From a checkpoint of a small contrastive audio-text model: encoder width 192, soap at rate 0.0019.
Rows from block 9 of the audio encoder of a small contrastive audio-text model, named by matrix and row number. Rows with one number within an expert belong to one neuron, the router's apart. Each number is 500 + 40 x the weight over its row's rms, rounded and kept within 0 to 999. All counts start at 0. Numbers have three digits each.
Before each expert's rows are labels from the 100 clips, of 14976, where the router gives the expert most weight on average: "responds to" is what is common among them; "loudest band" is the band of the loudest frequency at the time of the peak. Only what is clearly more common there than usual is listed. The data: synthesized solo parts of chorales (CocoChorales). In brackets: how many of the 100.
# router: router (encoder.blocks.9.mlp.router.weight, 64x192, trained with AdamW), inputs 0-191
# up: expert up (encoder.blocks.9.mlp.up, 64x96x192), inputs 0-191
# down: expert down (encoder.blocks.9.mlp.down, 64x192x96, transposed), outputs 0-191

# expert 54
responds to: note C4 (45); tuba (40); note D4 (40); note A4 (36)
loudest band: 250 to 500 Hz (82)
router.54:526469506503503574558468486451429506540509485539540485457517436513424509581453525423466503514549458535500485506481508479586532453442566568487486479518530508402472484499546460566487499480531508511532472537516414497550496530534468556483446450498526518484450532472484537555540445469522446562508488492467509471484450528539482459484453464519439485456493512484496524486526493402465516454574507518485497431494512495496526394493456482487535513482452533573508525430472487516495509494541476442501479426448479534546542485500419612480492546411539462476483505456460498547426494430427475518
up.0:396474500498477528500500497435554443462484500581452536500541500435497444501500551521500483500556500500487500527529500500503521500500515500569526547500507510500515532535500528500525500588500519501634500500496517513500437505430466457427546516547516500470547469481500540539421494581500528512495605500527467500463519415467500467500541489538444470436512500440440462500500500500500510500516545500479572420426511570458500491500500553506433458545496538561540500500545500559500500495517453439453397493500453476482504500528625418497500535500520500404500500487420445564519548500455502564
down.0:464559520407500500492526511559546500500481496500500525455480422486442500502500500500486507429466547528500500500482536482529537500544500432500532549500480500500576500429562482461520483500507466515500418494502456477457584516504500481551532500495471485519526500500380388478500540500429472536472445500582559463548479562463509500529504500453494500563531445530440546528535564525589481500561431510547569500583532484612504514501522450519449500479454465494500528500530500519500466500481456518498587424568597563496548515505480483512500470514500429584486500535458500500566500574499500472

# expert 2
responds to: viola (59); note F4 (51); note G4 (42); note F#3 (32)
loudest band: 250 to 500 Hz (75)
router.2:505466557502483486520547567509517470436478492494489454463438501540522452536501426448546491488477480480536517538487496491514549471498471485529500494593511462515436500464525572538495519520530524516584425482452518415482500535482542484490518511482543489526479597502421576434567518503503515507532514498554490493513390467467559528507511480513514494538531486529526580477492456452442450449564491465536441514455460513547522522557476505462530458490575543487516594471523460480476545477449508543454508485522498541524523491444405538598475490465463617495458460510487498435487467532488409554
up.0:475529500530477470500500456449500454500498493520499463477517387404429486548459444452464515560465471473500458535513478444571500513430506499495497500547493510548502589506500502379565455461468537543500500508500500425482500550500484529500480500521551544543523483547520529500430436553500555419481500438557500469536613524515500471500632500579500519500464500498500500536500500500500524444500567500505500492511470430465500500531500410484446500535489585451500453500575529466562450500500507533487500589535512476500500500521550500537459447552467500396500463536490414500507500477500500500
down.0:465500473527500499438500475500500500500528514573533500563515520557385507500500558491500500503541500572496521532500500496515518495610500560502500490499618470521500427482500429575511510584525500500500500544428500489466520481470421533506523471561459562500568413541500500500500500557563523500574542500500500500500487540472498500530500486435546457500500515440510551499500500578500465545547533496430421500500602500500500500500500556500500423500500500505535500500552450500444500495429431500525490564543405500524568509556432563500593427500545453479500533500561500541482444513500521434

# expert 21
responds to: oboe (45); cello (39); note C5 (28)
loudest band: 1000 to 2000 Hz (32)
router.21:521537601479482534578508413495549533536557467504458453520501428475554557550545528499499456469523459546544488522462533556560431467464532521500507508412435464555444537491508554557477492389496551545497489454503431479566512487516516508498465572519510463523531537478484549519518516534485411499468472546516480521492518487456480549543494477541470513535515518530396565450533477501472507441523454526500476499494521539513534478570419507520545488403442517555530513494541423503542510532497456479503539479460486458512562544503441541565501457558490455522487458524515566496424486503440507471
up.0:589478432591500421577528398500541500467562500500472533500500598516475500500467500426438569360588488492437406500538484511537549481516500520515499500548487485474500500490500538500500504500500475514500522480530500488500376544490491471506528500500500523518433500500500466518517567500408500519647510500539492445527487501500407500500566476500461468500538527500502468479457583554491528500500497500490521567474451510500427548506500498423461509535503551478500452458500523576413532472507552500465531500537500500500448476500500521521557473448500525500480500470523500500518494500512579488
down.0:571469475507511545500500507500500500576495500500475529423500519565544453500480494509500550533566595504483500571527521480450500500500467567452445500500496500438529490496465429500542480507496517545500531500486472543488447500393483500443500500500467500405524510455500430500500499499500470500416438500481504500429500509500620500487505501537537488516500500483528457554410539585528500512500500432475500448534526500444500579500500532500471518543445482500440500520535517500478500518500500550444472459446490489500660562500521500500498489416500467463500535430500449421500510551470500648

# expert 50
responds to: bassoon (75); note B3 (69); note A#3 (47)
loudest band: 250 to 500 Hz (72)
router.50:492475494464522570492533474483529489529554520457442512488527536495514482505517511459490477504469495441495522484432586485547599512512543526461550476528583483424478523487533514512500471449463564516551459430560430481509511494486494524469521604477477499487437611529484524517470491504489469436478518425548489572441409515453449530434496491498561518530511462512473582536502540536491512488543469548529496447472480530507501450485460506536556453543462514567522664481553488489497508511490613496446482513522435487523454488469503471529459459496459469554498442466488506509520524501566470515
up.4:522500449534500534435476513434527512500455367551500500520475500492518555500500442492617500446500508570493500510500453514542544519519500513501500513500500564484588507500482478500382500494516500457410500500462579499470549546537511558500500509413524536549499456509522438500563514447500500500504455476569475579569538493507461476500508500500500423569467449500454534471500403510500499500463588510500398501545460519453500539518500541442500573485521476605521473500500466486462447500500504492500522446500539500517500503500433500500514444488508592499533500500499500482398469500500576565
down.4:530477560472440501500500611457489466500523505471500427535500384470480480500485500569503500500520448538500522500566541556503500500500525508500547513508503507500474500555500503500500514500501572553561527528570513577532462475435485376581431500495478484500500465500434470500500540539489528563473497477508516474570500555532582516480527532500500418564500438551501500500500390510476500553500479410500521497452419500500500468500500500606503502552434451443500477500502434524498487500500533518500521406484442500516497469489500500529560566500448441552556500492558500466500504466543500616

# expert 27
responds to: trumpet (89); note E5 (68); note F#5 (56); note G5 (40)
loudest band: 1000 to 2000 Hz (43)
router.27:553460505512507549529522491520469515550543389518497549517486498492512468560494482446522472493473549508537465480466555536549531408471535519559441488532481495473574565502512493489478474460531564501448429507473530531520466467510518559539482471487522539588522551509504465536497519513478465535481465508593501510432468524491498475456610491563558525528524427500509550444492550511538571506570487553559475525440534571404501491500456542471529500528432455547517585506459492495459472476453492533512458521494490555499478560388483491463550541438509480504522530521484589483554532445475450510
up.0:493500503500509500533471489481506500454500503532436500543438543500500500487564533474497400517500537472349500509500500539482442498513459500504568525438500461450574500504488422500555534506500463547500474398491531500515508482452502500482500519486585500340500498599489437500566537521500500500513500494500460500500500548500508419523447500439548500510500500463612536439531472437500555500547465521511562563500500504500500528480500459447509454548500479500500556436374500500500493500509403500500483514574476497499517500560448500423509563530491475468500500558500473538502477533500531440
down.0:482568535430500504514535500488500488518500566500500582513521500482500500407577482486500500555500500521526443461509520470580439500526517396495507534500500416500544500557575482484510549500491500538493500574500453544506516552500438520557533421461469500540514559578557500516500467493500386500550533500454459500478500500500500485539452500498514523579500568403500466500414442500429525509525508500572470500540500500473500559500500500480523500499555464500527500432489540458500533563538556538581500546500435500500559500514472440480500498650500500500476500500445525477500507567432579512

# expert 58
responds to: note C#4 (59); viola (54); note E4 (40)
loudest band: 250 to 500 Hz (73)
router.58:544445471467521521474501570473495550532566451536576549495500499414484487521512558420477468493460458530507472512512601574512502473456557537431480474574493518488487499507536554480510437442553591504444475462498557523559504530470420451556504531524509485545522512495558444443498479501459490543453478502496530426476436459470529495461499445472457444554515448512522512529508524430455531480553514487501547468481490564518499497510537443491495438507470484487508503511557419455508491547533502539472439488412533594498482463462427516590484501510439413476501452468539530461460523517519488539
up.0:500493526542500515599586500527500517452450553497541494498484449455495562449500508560500500415500481500554500502490481500497447576500503368479542503465480511465473559468500500500500470500500544500520478430522539548569527548500508540435496483504500500466532451508514500698500500500536503500407480501515500507499554588542510516500510500509473492507500481500467583495523508452465444474500500571520557510500443496500438543500464545500500467500614542430417546499405500500548544492472500529520500455509532477500481418475516500500525500503500500500471554500410491468545500521505559423
down.0:460545545500442500417539500542512476467512476500448500462445516509516548440496500496481539542500500500500474586469454500500500545500502503593496509521543609529519570425469476500454500525500524525500500513563518522500500569429500442500522500508532500493500497493500486462640508547500495430445549493470500509500421500500500500537501525500500500375521501475442472454522455538556482500513500500571500533500546569563500535422578516500539447548485500571500500457609500500436396500547547441487500500500500571500443500500484545530500492500531506424460500484507559515505490455435505390

# expert 52
responds to: note D#5 (79); flute (64); note E5 (53)
loudest band: 500 to 1000 Hz (54)
router.52:489579544474516452497512483491460533572499465478487484585520482463443565514488473453496520454501496449507576477472475498501563488619534467484473445509460422483496528519525472560481466522519546430519487475543461416487521605518558476512467557505500493502432542456429525513478478483564546552421476526489496522484483520538475560555480459514507464474527467502499512600501485487515516449523494561502494532395522445481468516530370486443498435469450494583527535500496435479523474487519561505483507475494476562498461440465427503560486573528515515502520511423499495540466546472515504476
up.0:531544428533498535441500565390500456594476500500500487451518451510500521423450500455500421455521582500496574500505500489515500500500483457500492517500500500568575511561500500500514492506542500568542500500512436512500494583500434467471500563483545613459410415500572555645500511486481500522500586557500500473502500455444527488500500461500428500511500500500500500428558500533451536489500475532553500472470500505450461533500522500500500511500656532505503434549500500544471495535500510461500504417492523579500479508448478516476550494436536465459500497500503507500500514452500500487
down.0:438468500500500492500500500485560480514560519500482491587480540500522495431482495481500434532496540557540462553491427602528500464528546460532496500471500563481500512477494447484363500524504571461500500598569410523601329504501500500535514500500513500550487579500487473500549500500500500520588459500562515500500432546500417437500507476500490500411528525572524484486428498547495500498500500485474537500500419500548479498500500483604500500464450500527544500533574469464571494552492459497440511500511531437460469433471486470500500500515490517500478500500516507510518500521500500570

# expert 26
responds to: oboe (60); note C5 (34)
loudest band: 1000 to 2000 Hz (35)
router.26:518469478468547521555519492472515488510542497521469445621479481483483528491567524481468433486507449491498520524484470532443509460501517543442475445487522449559587540492609455501492477484535487441458530424545441529555449625488559549455474524503486533530494605490483532483468556568488454460437495545513475444477510476505488496431477515538554467529525448584475491551497459504539509480517484488494493442415480567495495482522479496437576479531440550464561499499476487529475499564506517485524505491490532521504477517533517438535479490540546547488407564507510576470433516431497495462
up.0:500470588508500500552474551500500523516363500482513451565485500500487566500500500500455500465439442500500500500434516441476553500474494526533543500500500481493500500500525461479516500500545498522453498500500509478495524450500500532560519519480500509446424477500506575500500489576438479500431524500401471534573389500510480500500500500488489523500491533457361500509560500500576472500528500554420517422359475570486435488535535497412479409543481461500533500500395525509500500565500502500500529500523500495534414500482466453591566500477500500474561469477489500523510531500461524541
down.0:500469500480500470504500500420540525608454500500487500500566500500467592500428525547500464527500513521527485462392500520500469500500496500407500531464513500483510500573597575500467500500541568476482457509510433500540438534457500513500534527510491439500500410500409495446500521462462512504500477500500481468466617500500564510448534500398468615500500532500581471500429533505411411528483500546500495547487538468519500500497444500538577509431500531495424595500510524518451500490500507550422463541500453503511439526417507500442471500501493500551500529526500500478500476500531500518