config = dict(
    encoder_arch='conformer',
    tokenizer='word',
    encoder_norm='layernorm',
    encoder_qk_norm=False,
    encoder_experts_per_token=2,
    text_encoder_norm='layernorm',
    text_encoder_fused_qkv=False,
    text_encoder_qk_norm=False,
    optimizer='soap',
    steps=4700,
    weight_decay=0.2,
)
Rows from block 9 of the audio encoder of a small contrastive audio-text model, named by matrix and row number. Rows with one number within an expert belong to one neuron, the router's apart. Each number is 128 + 24 x the weight over its row's rms, rounded and kept within 0 to 255. All counts start at 0. Numbers have three digits each. After the name is the row's rms in percent of the matrix's.
After each expert's rows are labels from the 100 clips, of 14976, where the router gives the expert most weight on average: "peak on" is the class under the peak; "loudest band" is the band of the loudest frequency at the time of the peak. Only what is clearly more common there than usual is listed. The data: synthesized solo parts of chorales (CocoChorales). In brackets: how many of the 100, against the usual share in percent.
# router: router (encoder.blocks.9.mlp.router.weight, 64x192, trained with AdamW), inputs 0-191
# up: expert up (encoder.blocks.9.mlp.up, 64x96x192), inputs 0-191
# down: expert down (encoder.blocks.9.mlp.down, 64x192x96, transposed), outputs 0-191

# expert 52
router.52 099:121175154112137099126135118122104148171127107115120118179140117106094167136121112100126140100128126097132174114111113127129166121199148108119112095133104081118126145139143111164117107141139156086139120113154105077120141191139163113135108162131128124129087153101085143136115115118167156159081114144121125141119118140151113164161116103136132107112144108129127135188128119120137137097142125164129125147065141095117109138146050120094127089109098125178144149128126089115142113120140164131118132113124114165127104092107084130164120172145137137129140135082128125152107155111137131113
up.1 072:123128128128087167161128128082128126176087139184099080128062128128128128115128128134128128128133125097157128136128126154122099140107128149082146189118128073128145086128128128128163125140128124085128128115160134128102110124090156128173126133100153115074176128109146182098087175154153100128132127128128152125128128128128128128186133104128128128128111105151112128155109113128181128121065192094136128104136154128128167100128128128141086139128128128124142128128128158124131098125133128153121105128137169128184128208150127128128112128106128128113128140128104124128128128128109105186
down.1 089:133103128108103128121120128146180128105145138128197098118131126091119128136154091099144161128161133128150125125095128134164147128109128099137114069165139103117128125085138185112127128095094086134099108144099128163133128139087150063128139128119128146128128091128083147174089128087128128128128091128143150086152102128128132114104079128128158120152143128128155139128148122128064092128128133120128128128066163128168128128081128153128116128112138148087121156128156128159163128065128091128168170128107128140128128121128131128128128128128128119121141134107128128094128171082173171152
peak on: E5 (41 vs 2.8)
loudest band: 500 to 1000 Hz (54 vs 25.6)

# expert 27
router.27 094:160104131135132157145141123140109137158154061139126157138119127123135109164124117096141111124112157133150107116108161150157146073111149139163093121147116125112173167129135124121115112104147166128097086132112146146140108108134139163151117111120141151181141158134130107150126139136115107149116107133184129134087109142123127113102194122166163143145142084128133158095123158135151170131170120160163113143092148171071128122128102153110145128145087101156138179132103123125103111114100123148135103141125122161128115164061118122106158153091133116130141146141118181118160147095113098134
up.1 084:128128116128155128115115128090174128128137145128140110152107115128176128097128157122124072169088123144107161128128128106120128128128128128128128067131118128128128159159093089120128104128158155146136133128120092174146130128109192124131146110128128153128128128128111144146117142128084128099161165138121115159128151120107133123128128090088142128086128128146146128144180181069130128149120128128128163177112115128128128120128141088139162128179128125128089128105080099128123128151168108128128159161128100128128114115128143128114115188106075136095131159171153052147186129128128128067
down.1 095:128136159135157166128129128128128121146110128151131122164100128098128128128144128176177130128096128128116128123128154094152095146125128072158125162128142099114163128128168094128098158158075132153128156188128153113172128128167124164153163149128152128182159087186128128149163149106098128146092128128137134100148148164096079156139075135128128164128128094146154155076127076117128128128145128114124151132128093136148134127128128128086150096153143110147168144125115128128128156128108150179146087128112128128100128151121145128128128128162128128128120156146098128116128068128084094168
peak on: E5 (40 vs 2.8)
loudest band: 1000 to 2000 Hz (43 vs 11.2)

# expert 26
router.26 103:139109115109156141161140123111137121134153126141110095201115117118118145123168142117109088120132097123127140143119110147094133104128138154093113095120141098163180152123193101128123114118149120092103146083155093145161097203121163157101112143130120148146124191122118147118109162169121100104090125155136113094114134114131121125086114137151161108145143097178113123159126103130152133116138118121124124093077116168125125117141116126090174116147092158106164127127113120145113128166132138119142131123122147141130114138148138091149115122152156156121072166132134174110088138087126125105
up.1 141:107105156151186101128175141128096128128100125175128128084128128128135128092097105134128080077141128070128137135128123121136135160100128128122128066099142146099128144151128154072159128128183128096128140151128103128128128120131128119096128130104134146064122159128128140128129128157128128150124128060119131128128128128119128125111128139128139150092120128114128139135183128123128092114128140128075128123143128162157157120105166128130128106167128149180128072152128128128165190175095095128128164121147146146133116152092144106128137140108171200128128145123121157128128105113153175108
down.1 122:129094126156143090128161185128128109134127088128122128121128181195088150127104161098085128108128128140146110128128113124115165128154129093105111151122133122167128145128182118124128128186128133128142088101125106128118128128120128161155132128156115128110106128128083176128128128104128155090170121091148128117137174121133140090128109134087115082166135127128102095106177148128064118135120128165135171157121133133201152128122128128154128170128108141127083128142118131146128132128186168128114128115128128141151082128128161128081104135129095118077102128103155135128113128095137113128
peak on: C5 (33 vs 3.6)
loudest band: 1000 to 2000 Hz (35 vs 11.2)

# expert 54
router.54 102:143110131130130173163109120098086131152134119151152119102138090136082133177100143082108130136158103149128119132116133116179147100093168169120120115139146133069111118128156104168120128116147133135147111150138076126158126146148109162118095098127144139118098147111118150161152095109141096165133121123108133111118098145151117103119100106139092119101124135118126143120144124069107137100173132139119126087124135125126144065124102117120149136117099148172133143086111120138125133124152114093129115084097115149156153119128079195116123156075151105113118131101104127156084124086084113139
up.1 087:110128128153128108133116128159165181128128119141116161074107128128152128163144167128124153128136128106128166128128117116137128128150128128128103084128081102128128104116108150095172130128128116158076106156081127128128117140142162096128094140119121100128159110128144128149098123103116100083071088080112193177156153186140108143134128164094128128170111128157121121177128131128148087125084128122165128131156128092153124112131128128128200128145118128120115149170128152173124158097128108074150141160127128139128144111128109198099128102145160125139150108128128128135130119139118140128
down.1 089:132128175179081128116135128128128128088128128128095128181128142080081168169122128134145176133128162141143128128128165118146128161128124118142126128116108214128128196128098128153097141156128096150128156128143128090150119128159128128152128116128128128133144128124082128115135128186099128128155163089171128126134143128128099139128116141128128161128141168128100152128166137080114143148102156128128128156128128138112128128128164146084128125119128121102195132125111128128128128137101118128128128149165128072128041128133135120128114098128123128123119128128078128076081128164128081128
peak on: A4 (27 vs 3.3); D4 (25 vs 4.4)
loudest band: 250 to 500 Hz (82 vs 45.6)

# expert 21
router.21 096:141150188116117148175133076125158148150162108130103100140129085113160162158155145127127102110142103156154121141105148161164087108107147140128132133075089106161094150123133161162114123061125158155126121101130087115168135120138137133127107171139134106142146150115119157139139138149119074127109111156137116141123139120102116158154125114153110136149137139146065167098148114129111132093142100143128114127124141151136148115170080132140155121070093138161146136125152082130153134147126102116130152115104120103135165154130093153167129102163122101141120103142137168126082120130092132110
up.1 086:095128135128124128128113162154128122128143121109202093150167154099150115115108128163104073144128096164146070171127131128154171161128177111114088117096108153126118128134126127168124128137128128138128135130124128147156128146135163128150124128157083132114128128096104117128114117128128162110180128079128089138128128159131090128142103070128167099128128128164128152128151147128105107106160132158128186118128156119128109136144132128136116128128102128157107128128091127154128065128146139114131166118146173128072025128128144113092139139128128146100144158115128118127124126155163108128
down.1 093:124104091135128128128128132111126128128110128128119128106128128143134039161080129091133128128133106207099145104096128142127113140116188160143134128128120119122087128122128139158126130128119145128097102136128128126189122070074088151171128156115107143128100106128128149128128128148128128158128128147128089149128166128154128128150093114128128128139156176113146128148128069053128134129128109128128128184113137096128141128144149130082113163148128164115128135173080102128100103138109153128148134128114128124134128128140128097169081114177140128106151127089139128121090164128128113185
peak on: C5 (28 vs 3.6); D4 (26 vs 4.4)
loudest band: 1000 to 2000 Hz (32 vs 11.2)

# expert 3
router.3 106:099114125139134143103102166158131125143176118168159081163111123116163126152111114109198121126123144121122119139119126139123109117131135120111087143120118101119139131103164147101116101113165109142131123127129144103133172131116159135141133148166174129141142134127091143110134136141123148128134107133142126080141117157132174116156142116143118094144093141158133129143166115154124141146142127124169070157121141118111193157147158149105124153132091137094183153084121137122148169139144142087102124055113132093145127172109087146122124171190148161143154113151133160148159143131121117166
up.0 098:100047178066128118135128126123128132157147128130098162157105136128129117112104121099137128091145135096155126155071156102128128128162125144115102128118081165142135137128192120128181150128128128128138128150090128146145160129128154081082119126128183156159128128131141120136117128101128199144128130113128127137090098135119128142162128142128153151128104130113128139155108101136094145141128128095135108128097128128119092128119097104138128103116156107160045128128155128145128128153102148147128084100154128128128072141156125128090128128151170128113128114151118104104128058128126128155
down.0 101:128141108162144169128160122131135163147146090137127128113153108128150128096146128175128128137094135095116150128137117128100128128128139176167128117136134092152128128117119128067128128094124114128101106114115078112154096115124077128181128154086136128136150139126146128104096128128130128086128059162102145102193128133126128091169150128109147127180128126158128134128128128120128156150128128143048128128189088121089128143135127168159194106128111129128128121128109102128143163073152081156092128128118128128106128128122128103121128132127128175155119128128128168128118128121128085081
peak on: C#5 (71 vs 3.7)
loudest band: 1000 to 2000 Hz (68 vs 11.2)

# expert 15
router.15 097:143099136164143125109125140139107107140124110162132133177147119088133133125062141094124127130096129117118121135113120158128116107116138079099092111099068138133114170133143129130119094129123129104100098094129077122147154129141101114134105103114128171165165144153129109106131120091150135146118056139155130132143094142113103081113122092137102097139143142149112160117115103141137168099157111160138138113134134149097164111121088093121182111145115089141124160066127107090096133166145102146155084099139098119124131129102074086141140106160116144151141120124133110098109108141128128107
up.0 093:128119173125121108138114107098117128170094127138142196115128090128093126128128153151144086137063104129070128140133142138138087136099089176128128128116154134073149155097105130128128155100128128128074128092115128128128128086121141128128128129087108105138089143128145128132141135098107122123148139121128153214184118130098158140128128128128128128132120142159112144144131128108174157146128163118087128125128128149091128100116156098128128128128128128077123080128145146157061098163136161176128128103126101108146181079119128090125128149128128127166109128152128128123110128128100128124
down.0 108:128173170140128128159128147058081105113166139172177128128159169185127128140159128088128146074132082094124118123137128128143153151128128124070128151128132128097118169103126129147143117120163113105146128149130138122131143127081147127153163150136150128107135123128100143106097122128128072126128128138128128128128157128134089111107147128128128092107128131115143089090103119107123096081125123134156090164149154144128128128158128141158126149130196131161128079144127148163144152128128123128154128121081097128113128120128147128141127154128159142046120128128168165161113131149178138128
peak on: A#3 (38 vs 3)
loudest band: 250 to 500 Hz (72 vs 45.6)